From a checkpoint of a small masked image model.
Model: 15.3M parameters, encoder num experts 4, encoder patch size [4, 4], encoder width 384.
Training: soap at rate 0.0011, 4900 steps.
Data: trained on capsule endoscopy frames (Kvasir-Capsule), 42238 training examples, 7.4 epochs.
Rows from expert 0 of block 3 of the encoder, named by matrix and row number. Rows with one number belong to one neuron. Each number is 128 + 32 x the weight over its row's rms, rounded and kept within 0 to 255. All counts start at 0. Numbers have three digits each. After the name is the row's rms in percent of the matrix's.
# up: expert up (encoder.blocks.3.mlp.up, 4x768x384), inputs 0-95
# down: expert down (encoder.blocks.3.mlp.down, 4x384x768, transposed), outputs 0-95
up.254 100:105189082188130093183159101212154111126109123119124122130157150139131132069143169096080101142139182156131125096108180117110093208143117142148146156139103132152123163142112140057072154119158112221128123107110128128132197120109145063130116213147104088145082099126118049141177166102115092100
down.254 096:145139116163136093152183123192097148082133186138204132177137165118102123135075112129157083122095145165123089190166122159096116158185109120119111093196114154158104137103191116194150101139146141172090166124103146064095113133149157118170123031118138151161134181147130188108106150083138157148
up.255 098:136129142065087137145115169103152103113091155178179124117079164069170141165106118057127116152149138095151096145138140161097152131145115143189159052154172175138125189121101138181095129161070139114074188136183128098121076083130067059121141078118159107105145137122050198108162152175120150098
down.255 099:108125155133148099111090084138076120096108122143106129109135115163077159101185140122119125105086099092139071131174146116170152157202093157095134112144133121143161104121073127106114159132162103109152100105160101141171179099154087114205129120089167161052092114174129084089131119092076110032
up.256 070:144080119141161147134093191145151151136063131108148113148127139108156187145155134085146080181110150094109128172137119166150100160078176154121166089137163175151125128138042166076096122142168131114172050176118121135145167121102133114150154125057170116119070105166089130138081078153194157087
down.256 076:150139110125137108144161084085107135088196091136104149120114191184127135131162182097119112130178131202194130099140148131095162110209059151148111061094175133104143152075127110182131120193137133135142103120110134124174098069119038148109110128081140115121118055139148161171157146148072119140
up.257 105:138155159152117151151136134114132086103135140132119159115166111134144094101141082126087110106134129153160087125172085116111138115137082141122143130126174156099106145134087131138160134118103140141174119138102108163100106097120084164162099144083167126141117145093101165116090143142112078108
down.257 106:132112110163163139109143169140090124142166160110138153154089123146133171172163120179130161184117101076107180177087127144132123158078167099126114141145066169188146099142190112095128112162131132087129148096118152102149143137107131149159154092181062113087159139114170133141175145119128104134
up.258 089:146146132101075146137126128118167083078115208108146183105140142122093144151092152142107144191148122133133119142121092140136110131139075100162117111094158124084174166147090146127183154090115168156120105144052130105160091095122079104143107124091162112117167124197182100111162134168170136157
down.258 086:147099100135101127146117095127108122126115125183133147086168150108151058088138137031077149124154128155096140108134161137051132111185099190139123076094091086132139136158147130134109141181090128098146095097146143073154148144079120124088117153147054159154126106132094158150135115116103145117
up.259 086:114084083135154103193124093151170156124068114090115133066111147101159125153144154089142151145082137134134072129098176113065166138148150154081136142110129140132103147113099160125215129180157081165126170175130163089161140133141133135129136088100125149139118067133175077136148130145121122073
down.259 085:087147105097081097134115191166122127089142110125131075113128138132155126114136096146159112149045219111133162180131093127125090142191104095135175088180153187138083135084111176141065070125087138130125081132183120147165155144160143103115088069147117045142114130112121105093177123060141162099
up.260 093:092085146101142110152203122099074167180079113158115110105115164130146095106151149152086113080118102123069131097138143101112124135104074129152148153155174138103146134169117122106182169224148146142126065144105112108169124158122118105133109157190094170092166134136170117136116099217112131174
down.260 096:129147115159144110139100116128118102148135152117136122176192141094162081089127099108141142133124185108121186070113153123117125129143154155082150101180104112129115122057129155123138131076193128151090157111153195150135166163152101140159142078170126105107128159118117094080114130070127082085
up.261 121:144099159066162105117088203124157142179116162088122153163140083144094165086095110148071146133164100139164082126134114148084105184111187177111114126144150101091070095142136148211114145123142151155098131180136144116175108146134200146115144151061170096127161163110096135147073109168149127140
down.261 120:111165058092131118244131111090083084117129163177108103152153160156037127185114137090149137106090138175068114149079114148080073089139093078122138129104144151138118095135118144035119152166166180098104119071162143134128186116089131122095149176120112144152135140180137104045128154138080128106
up.262 090:099146139161109130173156116149102098116134142155131136106149126096083157172098114093106134131148104083143098167144101107176108144110112141078150074092133151137138136151135093052119094116117090067076116226138148104091109136155183119133119189168060152171192101111157150126131136066149121133
down.262 090:112056132163103071054082142126069164135133169126096165146157124103140159148121125154095134117144144117126156136123086158111175101130129113089159157157151096141114088161114146197072121114129134142140076060087116115103086137090121171172126077110097131099084146128158141087178110105079132076
up.263 072:120184114170148100154137132131087234146111167148149076087165168173158187130102083144113143165158090120113079111078105131147165103136135125092171155088150103088150123158119143103104142160141114152177162104048104078134182137141145161158127094134101099117138157101166143106196121090109131137
down.263 078:116102129155111150168125150175144158112171110083123170147133107152132118118069184145145042165143141120135154120109103178152173135140055079124114112203142141141133111118140126092078149151181077178127093158160166135126094159140092079122116137150139146176099156209083044103127167159095115156
up.264 079:126201109094028154078164103149132180115160119150167080153124097143124141108151104164105121097121095121164126114107183125160129118145094182179139153151214108200099122134138126166126212075141131153127184138125101122165098180137071129121118177122134180181067101155068143102127078123060118154
down.264 077:077178168094148141173124104131129130072130134190165198113067145083104096162096186105104149154095180089155162136130132112120056130142083121167091130165055118079094072085177143107147099151156104108176103137106128145126136146151165173121135106101129118138113183114125170063125118118110119131
up.265 092:143156147112140077124064125106140108164106125080121137145146177143092107102078081132115204150090124092145098067125135147108157126079165182109143102162182142076135165128152188179124162128155130163111128132166165118134206110189116070179114111109124130109126126118099050097142158184169134147
down.265 087:104167055224128210146159113140126178110199117166152077067136144105126126150110153173155138112135142136159158123121147182074116089175134094146123116041186100159092153098063122085127108121141154149140106144150118115071163112152142128086121171128167077119166136125138137147147114127082167105
up.266 103:170137178099153140103174104089136114123067102108083144106115195073093116146212134122102099152110127121151089170124149111094146127119146146178142103077215141159136153122100106097123132120115139061171138076129158143113109094157110116101087116121145145172093105160111102126109129139128086114
down.266 103:048080145076137123104137124129140111087133088137134127159048139151096131078161104113105141083129078137211107135076188053130101188149054184120145146120157138161147118124077126131119083159121163133110158107157109130158114111105137165134151151124154101132162133100059087100098175089177088111
up.267 107:156138128105160154153151163116156153106121113136108093129079118132128115147146190114129125150146129139145090115139099116027090135161168118172099161083106109152088164209119102104063143183124151132136102205120176100170208147171127167103122108124085071085137122170153146080187117175169141071
down.267 103:137154164219142165150126109127147155123113113177119159119164135158176111145124161156168187080171156156138132120129112067183136097182122141166093088161129123163126148075134172139135070175102067127126095131161140124156115115127084115168103124108078103099179092086190089083102080120056030105
up.268 094:130181125139142118091160079102168153093176121120083218100151159106146174081161204133130170113205133084142147183117149128109114147145138128181122072098080102120122144092123097158134102103153138151109139133150138137128203023160141138094134028115100162085101109135165099125087122112124157127
down.268 088:101139168074102117132066207175080086129104103118166077101187081078179137141124142138087127157085143138111151153132106136156178137118082137106150099148167136139121093133132166137131182126063137121158104131133145130093097156129141177147122140156144089171182174156152097138186102108148108065
up.269 104:169150209116132081135094146143072144131094109176099140134114189088190122085078121105100192108153111061154095108143110178156163108180089139149123111072115137164136139119104113060199127021120130085104136142086165172127082162177127171083143125124158147072144177129176138149099124162050099068
down.269 109:109115079137125112098078118115139124085126135106125125142133094097133198149147093158107106066144129078096143186104096151120143126075158052112160156145089153104135119158112119192131141147135140131132183051068084093089166133147143123143168103162092085100091100169109123109144170151133118157
up.270 080:129130077164062109134144082129168048136061153156157188202143107115118110164126179119125107120132108133109115115139114100193107120103107171161118133087130050135143127165116115154109133115115141075148147062115131082138177117078086140187101135135157153135104136164060130123085114092144131156
down.270 084:154159171170079113124128107147130177119171080106198118157144143099140137135101135137119110149098106133182119096081099157098128178163163092155142131126140152122134132146071104086134148099119079166133204105107138155101139101152111137149109094101103175138188204094095128119104087125153133115
up.271 094:178162142157158107099138116152140124156138137113087093184120153105162152095132097072123137172193132165177078070140134170095124125137139142139150094149147110136176136109156130105152117150102130104066126112079100154145148104119094106051147121159109146147093145161096061114084141121120118122
down.271 094:046081131104160098147119125082117117117120123152160130119096138137087127176112078132085172084107073128145106174158142093119099127107074094179145133149183156118135104129096083103151149127133117125102180142162128082190101124124106125183101102173096178119176161155107160125161095108134059188
up.272 119:130146131099145149100064161084147125066186135141126145151118164131136154161184156134115117175082121119106150136102124132182121115110097059127087142105148104148114146132118068111143153105135063129107081055102093134162175177199148141156091183120178151130134159145074080135163091142181147170
down.272 113:109147153063161144129104143142128108154123127120157152085132120095090152144168195093124121098146115152130085145129162111142102126112177174126154141133072148179123110054122116154202079088079108149080148140138115169165135106171109123143184112140093156105103136162203169155061131155175125078
up.273 108:122118103081182141122092087168144102124068193155140128112179166146105170154146127135117105112131130191158130168156075156094159173087089131165122093155090166081123140099095151135114047205135122136114134127174175057100146147120166103134128157144087093145059166152112107115123122178133158093
down.273 105:112128128137107113149137087083152179058176123187105120064179138147120090171118129149151139167210126082101104127110122127149115112105078121145081154147137128123144121167139062133101133078125164138092171148129133104136096107168126154130106106123156152083177075119148106119151059186067039109
up.274 097:166128120124135126191141155202088158126116133159143100119172181152075113133121166125131149100163102112157162118148085093157105130126082095111100094210110128103108113125131104134144139133131147158078107149106155198138130168138189137136141187127129111095113142149113118112146131170101098176
down.274 102:156134178147165140115179158049149059122109121060040113112073105081084170094168092150170144182166131123062041103109193133146134114120112132123147132134124145133140109119097153084120126076171102156103115126162127044112182102120088062087094072094136155110076157131142148137138088168182094074
up.275 102:139146128162094108160092151130096059099095198102132121082136113097149099093099144084121160104104143155130116117128116094093107102088072109078169195148123154160132169182129229112118078134111122133123114098089124057112098150160151100135127160151123084099105150152140136138140135120110143078
down.275 102:126145111112142085119122100105165201144136077175118134161129123150065097095099149126123143161163181099080127155096149131130139151129119176173110137122107131175105149115126120145160098092179066134153185104166152115150147101111180109071144160138140169106140121082094092120141063040117116134
up.276 089:046080174174110108161138131117135188205070145119136113125106107123127081076127146135114100096125141136145145104106103091157077068178144127158102172108103119197125107115120116085085058166132120166098078141139156091152128102145125159077124122160136119123179117121120107107138114105040181162
down.276 093:195110093112092138084085077112165122180157112161169106174110128115156093122078123153165138106136096169100147144133111120183113152096155147075126103133159099076190131097089134119125158134088166220090129141093147076105117107060126192175086150113195081126141175193046133177176086157142090110
up.277 069:088074126094114116080130137106098076037129116125212134169085117110086149157072068133139140182115093196149083077143183183101116145141155156150115108153167161162158164140118148116125150145157137065178162084086122096180168135096073159171159183105156124113198154087169146147104150116163106146
down.277 074:064183126155171099138099138096126110138088106100115137060165142119121115091138122153189124144069151153090109120114112133094078156097065133144213129197195146150110106177098134081165115133125120095110152146092125159111081072103080166145112172159126145153105099103142139119129129106150083137
up.278 120:062206108091163125127119074167142135098120114152157141139134129096102159082075168112127138117152065067148080137181128119150133182138151139119134115143087097120111110101134136149052122107160092116167132093156164167150105093082078102204134093150083117085157113112107091143087143134128116157
down.278 118:102083161128118106162109101113144096129127174082125125112152083150148126190157107155134107071132141148097073138151121084087112091121125107104111131091137092132162126099101067157153113093056175145106096142125151188151159107119107154142136136131106178151099110052113099151097161134113145120
up.279 123:114186130141120084130133156129146146120168128157119077145120147121110097164176107131140144157160145122142120096173116107117136151120047177117159131108128068135185116127183114107130185176073130125152141135111110122119110136129146073122105138168097118209103209104146159133076128116083171155
down.279 119:120095149136173117177146159144122099101144103150105104112130115064151129044073148097089151200116122167126137132075037145192119150101205160091160106169155132151133181114181191144176166145138146114099172135127072111114094124155090119142136113191152151057126108138112105113184127126117140111
up.280 078:119210176133136108160133123034118136079137135124101129149146146117076156149236161158149156071122112099165193159092080188125092107149156142132072160122172196129087157151145120132155105146081124091145087103098102140184087130185105168095171160124135111094180144149148184091073137089116147130
down.280 074:060116145122108095132092070172184077126143092110173150169097131149181154057080083113154134173101114093073133063131166085127093168139119176157138096112137122178144144122110147110147161083194162113094111113075115169115145143095112116120126096113154112155099139142115094161187143043122138119
up.281 099:178131113153107159117146158123160130112133132139101130105117119104133093075175187158163144157123136185156097132168076149180135137203102109135100137070166149093107161172088086130124154062128113170130133116149116197155143137137088092144086171169130052172120090120095095076158159166165124111
down.281 101:119148140137141126154093084115107157141168102079128169130134109049089075162142133072162102163139129133072173175111140134132168190074131067154138118203083160186127081156177199088128103138153105113081127113182108103134115160100153097147111126144093118109161115088137126131109105120133082078
up.282 088:071072092113089121117151166101158162099085103093136126153123129120131081106110152162151102133123150109133186144060146147068127153120102085095163109165154092098161159156096077128123147116125146113073129123186117169138137157088091061138184151114120131185158156171111178167132054113081156107
down.282 091:116181180149134120132107103153083089133147143140112144135144101101143152148117131062114156155168149144110115040192075106166112145141167154062119098087154143183056116193170113121145130180154132149153175085134138098121090151109116103106102131123094188115117139116159123212141146114145104109
up.283 111:132202128148121095142148150187182150158115149178158143110080156168121162102185133134045144157126132136128109138142134112134156134151154141136143161178194134130113092143165138119165198170068122147109133092152153120144153149144103060173138064077135110142132109091103158071164124149101111152
down.283 112:141122146133080144121126138097115098112149062043088124137119123061174072173143160125130110174098162106131169089104107171112147145163089092148150098125086152162124147200054137152121118149174091115129087153184136082103144114163178127126116148126152140116114108179162115157062105174143101073
up.284 072:079147140127117113124140141179150080092150066109139126132103115125145136088187123108107142117146106152123133155051158183175141117110147143205076168085214173088087165152119074131090131074163131143132108124115101135128139158107141151139110046112154163102206163093101089132128147143129090117
down.284 073:120168092135126137109155084158061148154154147119148097153091110191116154142141115096134175109121135096094167109141128136104110152092144102119180037078091090071111115137089146070193130161106079168137142167120115085141098186142122110195162173134109067053140106170166139141075160120078128108
up.285 069:077108166203122074133119117179137080098129147108165128173122144124033114115188177083179117144128107101179142131122099109147089098118114128088133155144134192098098141140099126102164123078143107125120097096082158114105067167148114096132112166138169121143133148129171125148122085122138169120
down.285 075:138104071123125148147119164090107112179125137141169103121145177083149120071181112168105112095132121090152165132096148170113073139089140161128132167145106135163196136098162141105180112175114114159164139079087125151136152097157101123113076103135106116130173087122128168086117132110133097126
up.286 103:144125179108123136164098109182147164187075159118117178096152152116060181183126152048112134150109119103134169192122100107194128095131065166113103104131094122106168155082131057125096084167143162078094188154142165100130131153188135079123084114174114139163095129129176063164105138152119088123
down.286 105:115089100127124159158147135102148118077185108169133112098144102206139140081089173172146094154087119159084127141120119167114111095138153109121081098175130065130099036206158124154102089118107093176084120157165048113123184152124212159137103100169142107112149139132112125131134139172169146124
up.287 078:137109059117128114106101112161155144132078085145150153078111155154093121150111120098149087152139188104117156130113083113149065094062137208164097114184182146108093144158145154125138167128195182084151108166142156098122128105145097151138118164128116091134133096120129129172113077178117098052
down.287 079:162143097192135118167103141083107153091119133139093109150170145120144143113154117116083173153158137135172122140179156136131138141120140113104158064093179093139141140075077181106098125163065127130133154105096110155161101122113123120137119129146186097117197199127142097084122163124159110103
up.288 090:121143157102104109147121175129076212103106185060113112168087101131178157167093082148140153095105163091158104116120097116128111166122130104109134126144181184104113108116113138077229114114117204185105186186227097117128091162108108168106168179105143083143150099125143142082119102144162077141
down.288 097:110084091127168144156135093124147095153148106207217159141150181095111100101099162107100143104112118059115152080125129158126156148151152108155148177141080118086099120098153158138126115174147105063141136101072104149084123171126158079094058104067169186175153103185121157113134155116136143120
up.289 081:137189137066090130085104126065051172137103104134209196140124150076155146212129127152122125140148133093088097122078203157076091095112141121105092086123139154080146150112154127154131163104113142169119120137133119110159135108147116140143153090135069116153144082150049148137194153085144055110
down.289 080:106129129115153121148146118121141085167139151121076112163181117069169163146108064096090129137130157096189139113116127133078178121100106200110134104141128160062112124131149086121127125129106082060119122130117120117119104131123126122162118177102205146101157118135128131113123116110237181117
up.290 094:161118073090127088186175160131168052104084110095099109137168110183146109074115095119090155149115115121157081134179124138184134176135131157097109172181141092096115095205123151176159159134084163147087105129114151105162126100126172154156108140141160081086129078164147178065093109159180129130
down.290 091:061103095132158140124143146103085108125087163149139171102186163138083094166109164097129122148161092134132101164138089153112148121095132165142154040112096120121153140133114116135147083146072113104175148161129122082095163170114141111082137146115094125175099170137159044166091139174059142107
up.291 165:122137105148114165102123134139115177078195125163173152093062139133124128137127100144156145093132174094117141095136150084135166149131088113177124190136074154084141168172083080105162084090143169127142149118086134131122168147104096158085156070160121145151099140135120126149158069134176065094
down.291 140:092133107094127106138115136113126075147128145097165119125133108143179134108165099100147108144067108095112097148098106140114130142109141084155171160114096132072180118114177131099133144105153126098095177120137094171123173191156152131122138103142152067101179098182117082173109140159134068102
up.292 089:105108088137105180114138115097180106111137119109153124107151142200129094119175190158153162186103126075095151137140157122111118156102159119152155053090137094142177146085079114078068124097161127114125117172151151166153203102107143145124122148147116120118113040105109104096107097152123152100
down.292 092:149138176107126151082178075133108150126103162111104162154173147155133137140079140094172092128099135162141103113125132124153141193147097100072126144182168129123147095128176148170170183198096123144147140110159149113080080151158080135128117185149157150081070150136090134154192110176111116153
up.293 084:202129187112141111158095147152140164106150128133160166112136154140112135107116153122117129114145162105136094122085079060126124160154111165144125166159154153132112159148104118087118107144078114147133144075139143169124136122141143076099104134103109116100159191128122148116067161141069154128
down.293 084:107089122157129121106082096140121112134204146070139091132134078122171118123111154185156128158108137123039124142154101129134180111161135129125110173203068153121156096104118155168158078143205119184099058146139075085111156185148149109121152117123184192053138069118176129138144184173176109112
up.294 091:075145122099109079161099111116148165146129122158049075147095183140126143217115135115094154173098102118144125107125160122114098167122182140131129120113091130110104174137128136159150135169071145106171104128093108109168155069164127089124121108087154086052142145126205167150148156135142096161
down.294 090:111120053139089143162148164200182128081160145142175170128111096138109121098072105101161130101167160114142202167086125082131135113156092109119170147134158124128145125100152126113115062110167108140109086129159167156136107165087100132176169081139121079140161090173126114098105134088145157102
up.295 090:147125123172146072114101142158127184090127144110095131065124092059105112124191147145149071095096133120116119168090131096104103147123133168170069052056134188144138136115151101158136101122094078195097157102137133137124133175122108087132151161165105121182146084132162119087138129115154139095
down.295 086:179170178084124169126136095136154167152160079161140112114188094152166184143110183130122131130087092142124132117167148121144163078101105113119092173170019124071108143070115173195192105117140088107120109100243085126122106131112117156099131120154171176102142092134083144169044153129149096090
up.296 092:126162108154094154126124092105112087113125134130143168155111112106129149134068114162140157152173128087124138136100106153172145101116119179126118128162121170114111119119174080088128139090121133135162161094112157172135097200160154150067151094126118170145180171118115134056098116157071113129
down.296 089:126089160138151172074137165100173089116132123119095113090146085105097108123140128151109160103087122079101099120121144089136098132090147101100091119144105085133137116132102174117115164198121159136110097156120093099099173105109103121089127132120104115164092123194166139168149097126204096088
up.297 108:143144144057144127150140134172124137142163134132157162135110131164138163136175087148154090129095058112155149113176137107117171074094101135127147098149102171123108089063123153140136146165118070070060176084091113133115106160055083116176153122155121105141100142130139092171201116079143159197
down.297 115:161133197090136145132203118101112111104159149148123165121108157124070127148121157155142167160151107136124107120083100121109154122129151141136113158131167122128150156097112103086139170099154169115097140052112146164156139108172148097106083106168081168084189122143085214124073167128103051179
up.298 094:150082117142073070090131153107153106108084168100116110191156098098162142135117097147089121093068144062137095083127175128123110115058118147124107051118091149085101114120107092215140178121101104135144158114145114119136120121059126134127114112083107109133120149135152114148172136127163096096
down.298 089:106205105137093177099097089064133082081155104111114088112087152120183108114120139116086166164164091154138161119103132136141124136123122188093092092108140125088145165106140107111128080137113109124147145121128138123161094116102102136116098031119164125131150122123101143173106114094146117107
up.299 079:133107172112171155178090089105164097115137153136104094124148115085112137091150164112141108143111130143190069152105177162106183071121152145175130103100144160177048099146149077109114082125157094119112162058114114148160094179092105093101143142135182133109170067166146136097160136145149152103
down.299 081:052144110128084138128111148174122147191162080102149191143116135118136056139103088191108105098098120174117104148141114072111163168138122161128113152192148135150163116099103154080111070084153128191127127160187148084134127131121134124163147112095116115081133123074129129091107114112114094133
up.300 073:147072169109134126130143080099094117124129135162125140122188098143112102092127153103181132108114086157099111133092188125071163187207111105111127092089129166157192120126081062157117033122164137153144090086127142103050199155120171167101144101127133100133115050098142121121173135123161127194
down.300 070:011101173130084172064105090139118094149154079118174109142163155175110187157078100155137103162091178116155163126115184131149103093147125077169116121134097113107078087125078116114111150179162153145114154082168161126189103132096102159147108075092122148121204196066110099157211132090181068106
up.301 091:109115169096103140103118189100147107144113122096111163168146130143080024133118100176117166147149168162129136147150161177173129145133146125152138182063141134095127132084094155132094199153094101134086091131147065079102095171158117156110083185134093164148153145183121122076062089104134157172
down.301 091:136078120146159131107158074132124156126069129162105166153085160101126132142102116131127122137104194109157102129064127093119064117176174117126174113183115082139125133186170068107198142116123116121169134164166148177122131090102140092087133135173084101099152109138143095159103147107165038085
up.302 108:088152193108091133124097090136112153159150063125085130107143153133130128161100085107179137123148106105105145161100134064130117145149135047196165118120138074190114132064145116105112108106138144150122123051169173088145132080149129159127111101099123129129112109169179062145179115166069141111
down.302 106:159132157121129077120133135203151098122180111083112161058119121098165163151116153165162126128072169102167143130156127157172154126083147171108114118141107099147148165116163081137102093129138129163165131160140129179098187199133144140181185124131151133115157131089071164143124127131144128158
up.303 156:105189116131161116179137070145109117174142123121151065150127142129179128047135151071089185179093129112121171130136108124137092149140148142143118108192137126160095153166104136139194168135121111138138112104122101148087160138128116131139177080128128097133132050125124166091130099086101208124
down.303 145:197104098130136127083131150150121108129134134117135131130103105078099162069127103164098170161093107136133116104134163135151165102115162167076103119115126179143120193099124076143137099140139093126091107155087137076099092100109156119161058085075163125136136097095166131164101107124142136100
up.304 079:115181094140108100163179151145136128081141216139095188139150150162140170142165112085121170060146125112102121127089141157117152121119116128073131111122110141091119147077124122138141124173096155155119113116159156107071142065111177137154159092118112191178099108128065107114122157073094140209
down.304 079:057133125127188066159136060142151170152078109081124034130166077126061125131096102170162124089156158091119161143050134116139098109161139062143102098154112154114176107130128128136096117121085132119041143135186094101140168099131143110077093098103111093074123090081173161115166124141128114110
up.305 082:202094111142129128096153129167108075115114128134128156096113118121141113099101113151114161087129087151157122158114116154176110098084125090145111115186098120099134092124136182206102097099103141138129135090137148159119190170109123134115145174149095140093123140086124081125076143128180087111
down.305 078:126158128140061136130141050133190127141162127138118130115162128115108148101137143090182094135157145079119112066107129152092096122140105135120171102079151121113163095110055133133172184122112127077126185145118114147132103087122191167108115105180166138154068136149086163149206141139144105133
up.306 086:165127053134125144141115092117059109138118104125071134126100143171109096239107074087136141103119129152124110149107168153144185155128107113080145167098180128133116104086112172160118118096142060189166099114104132097152161104104127143183067137125119154167086179104123144086070139128131122135
down.306 091:131122174151107098175147151159180202119117175075176191165115130088168159125111149130127151145111171092080174067095106094178088119094113137206175167163115134179137080162114074066152090152127145110070148195078156137110108056115112124095139117132135105081139109149126109148121155085159104106
up.307 071:147133058209101072106158142111111131110094116169126142126149139136097109094098164141106140114134116154101114171115126126083104150106128104097088181155089101113121084136166126155167116113101157149116144128067101160098160096120121119063151123125153103089146154185152068065121098144166154106
down.307 075:157168120087145161153145126169155136120124119050151109107161097136099098105130120094154111116166129114095142134098188113143157143131145130061176148104091132133150138084117195107096115081147144094120099174166131170163088080138086175159125153101095200187058054141119116132140134147066121177
up.308 105:146100131155131105114166122100117133172141118111150124111096134127139145151153138143182153123151149142157064072133108150177120088174172086109165141085146112081125174098085136134103149126188142142169150178121083118137087081094091110080135210084058085154153114140066106128093101160111149130
down.308 104:173169107152166103093187114113165076138080123178149117201115177113129106113143136106146109145077101107177128180108160104191083165144093126145128137123194165091121171126081147085151159086128121154094125076118137110140089120159146134163140033160119127183122142136087131104147089084103193156
up.309 082:129121162068184201116131158107131154166118214116115188131129141153116164137071103120173086131175108148130145173120140103170103122076072125153131108145135137165117136133128130086129132113172140127129151112116096151189137154136172104228118112116120187184147100139146130184119095137124134151
down.309 080:165109182242067114125106047151116118108158131152117085105129134105175111139115162153163148153098162139132133082151099164156159081152177150121150125140151151042140165076134097110169164131142096117128052130093153129074133052051053119094158180176121125125145115109119133122099181125163101169
up.310 085:119097134095095133144125160102137079109106114146159097200130130113131123132126103156156109111136084136080112137119104096103137112112130101148147083132166097141097110136124134122133115118102145142155128103109163113148137196102075081122122110088143119142125088149103112153154152160112165050
down.310 083:117146140130195124192120120112120120123174125120135097117111124082107155147150118134078171114148145144110108130108081215151153116135089128120100121129145198137178095083136165113100173154133150135046127131151162202151134080108111127173138132141153138069132140105117110152121098122113095153
up.311 107:131118149084206161161119140142187087109154077151154118139174145101046125098120106108167050119058173163097143110119171080146084140190078090165131151172155145056128148156076109152139158119175148124133162130123126105217138139155153147103094103122110175211123115135139060125127084093113046077
down.311 112:192130133095107148094094175151109077138163086143097148155125157115162161133148147138143098105170195148140096113175136145117108119133139207133101105121166096127157098116117142130099073098144190169135144084130083137099178127100096107132085096153102123140094100095093129089147114151165089114
up.312 109:122148119122116105158133091066150160165117188156097095090103116098087113174148110122145083138083156147146119160123178163107130133101113095181123081091159171116173150137079122127119089075127047139143167090085152087121132108125082155173133150131074095091097164153093134083164107100135108185
down.312 113:128099165059160130133064147181127099131109125142155202141090181175159143129106083129094180053099106166169127122136062099140062127118109170121156123126100163102115102131155101152163192098133157170113125110180128131171127173152146168099151131156149182112182092093156123183044119160136126144
up.313 089:098123113118175154102155136115177127104123136132195127129113155092132084108158132154149137180143115086156099158153162132069136131166134133169133115111138124082126148098171138124164195183096128145144172130089127109121079100080083090136141138133164173083143147132123124141127041093129051122
down.313 095:105129160113158131183118139108150063128111093089120121135162143093170169116112104068138091151130149222106092151150158132048136146083142125162086131185096153164104080108147136137106122099166071123149135150125132142142150166118139150093180135132098149124123103096187109096167083081084110165
up.314 079:151142073137123108103171132159168108133158122056095116208159151133158155060076104153123138152161107090135141180121201126104098123141102105103142131204142064124117124163179119198106170112127152093200118151118179084176157119101144166132152124115106121170094136178087108129135136149095112114
down.314 082:118140141146154163218130138107104117116144129144127108129124099143136093139136177080129130099150160147116111087132089082128135122095159165194120168120174121097133099136096125060116093139108153176099164160145146093145039097130160116157109152132122125126099136135160116144091068133128134148
up.315 080:198046131106108099155136148070133149142159140128140172096113134104172108142133139119152114161151202114187075109129149113113135140157075154086103123110143148099113129130147064109123112125145087185140125111136149215192126160185088130130125090123162137133179140101129129152214132159156116117
down.315 084:128182149163123164121058136158125125129157134140122046147145109124127163131148122153166194088109125153076141124124067147082146127112125092194092104204124111143132099137100161126087159118115123073162116080124121091167105055152167135107056113161091156092082091174140113167125134095097173122
up.316 094:125215158105138130128159128118126136137118176197076090135125196118120113115166077153138102146112117137099103130137143148163111136104182170098126091116182134123154139159216112155111159145195111200123099120122091131141091135169151149082153107083127129141126127061111141145109170144129081159
down.316 094:132128122126149119092134140174167144131128124129146136184100154128114103138122129130185130123164199186101124142075140123086137131150062154146125200093159126163106129107143176149121118167170133107058187147151135083095111092114128082206129123149106123202166096197085105097133069159125142129
up.317 103:109175077087116076153089138151119127112130184093149135175076143086153095144102117166173171180121095136169089089080135107077155156091122106193140079137118121138120124122111122105119138162082107086062127091132096144104141133158136116115147107044096129098092140171092125104136128107168115098
down.317 104:144072133125102209104098157146077125122181100167127110133176139099092142117193161113080164096102193159157123104122152129119124103144081182077125142192142102082140089145167122143130130176097107122145165171119134084156112174073158113123130153152106148165139090118100102165167159128112097124
up.318 125:133128100172187154159078120121138069164162143158099085132132192109133132139171152133077142167118177097142166137089117137144136179137145125160103122100128142031153131143158166132121122144103151140139131094129105094128154066140176139127173139159159060141129085164155168151127132126081092117
down.318 125:047145123093102153102131120156129193086110104096147167182072093151111185137155131173144133188172161128121162161080108098103119078132111082140140145190178160094181143131126127165131101049171132150151101196165097136129130131093128140183111114119126105102131165109136101081178159119112108124
up.319 081:104133133085126178099118160100171135164095169099094136098109144171135153136100161104151071176110166123156151139074110146161088147118097129119143121107158142068107162148125144097165126175110132117120088091131113130100155161124112091115093135130137106130134093215113142115067156111131129110
down.319 081:197163133131132177165134152162105147116136141107111200133110083176139105098137097133089081106216096087117114024111092126154184144117115138151119123148141137099108114147126132136168124064111131129091179144108120106135101134098104143134169135159132139054093114106113114087142138130095087101
up.320 102:165182161106097084148140128162131154079081098175153135131117126116132145116113156082096121173140120128081110096159127143077130097160112099191133123071096138087186124152146082135151129063094151145118154099158147095185147146095120139182107095152134138130129168130136051164148127118092121085
down.320 110:079066116158177150175088113137151098115123141134116149100150105117148151175108113102164105139131147146050152103122141169135097089127106137056096148096098103130148164129074170091073154195108143100105158127135094110153134161142147135111163178103129169144108129112160107144147163143146122193
up.321 105:125081093129172141145143103158137122152121124138153037095175142106120111148208108141071113160123144156167142142119153106154135149123106095159111035070150129142180152147150128140108140150082178162107065220136115118153143124105096123130104099162109096165146139117179073141125140209169078140
down.321 104:103144161121112154122129101114146132106072124144067173146110052152136126137068129139120144076138118108115092115164124092137101088170074113128124110156125127048140122097169081138108072074131092152147151113155135121159106134118099111088161089089153112115082138152075124166103096141111165092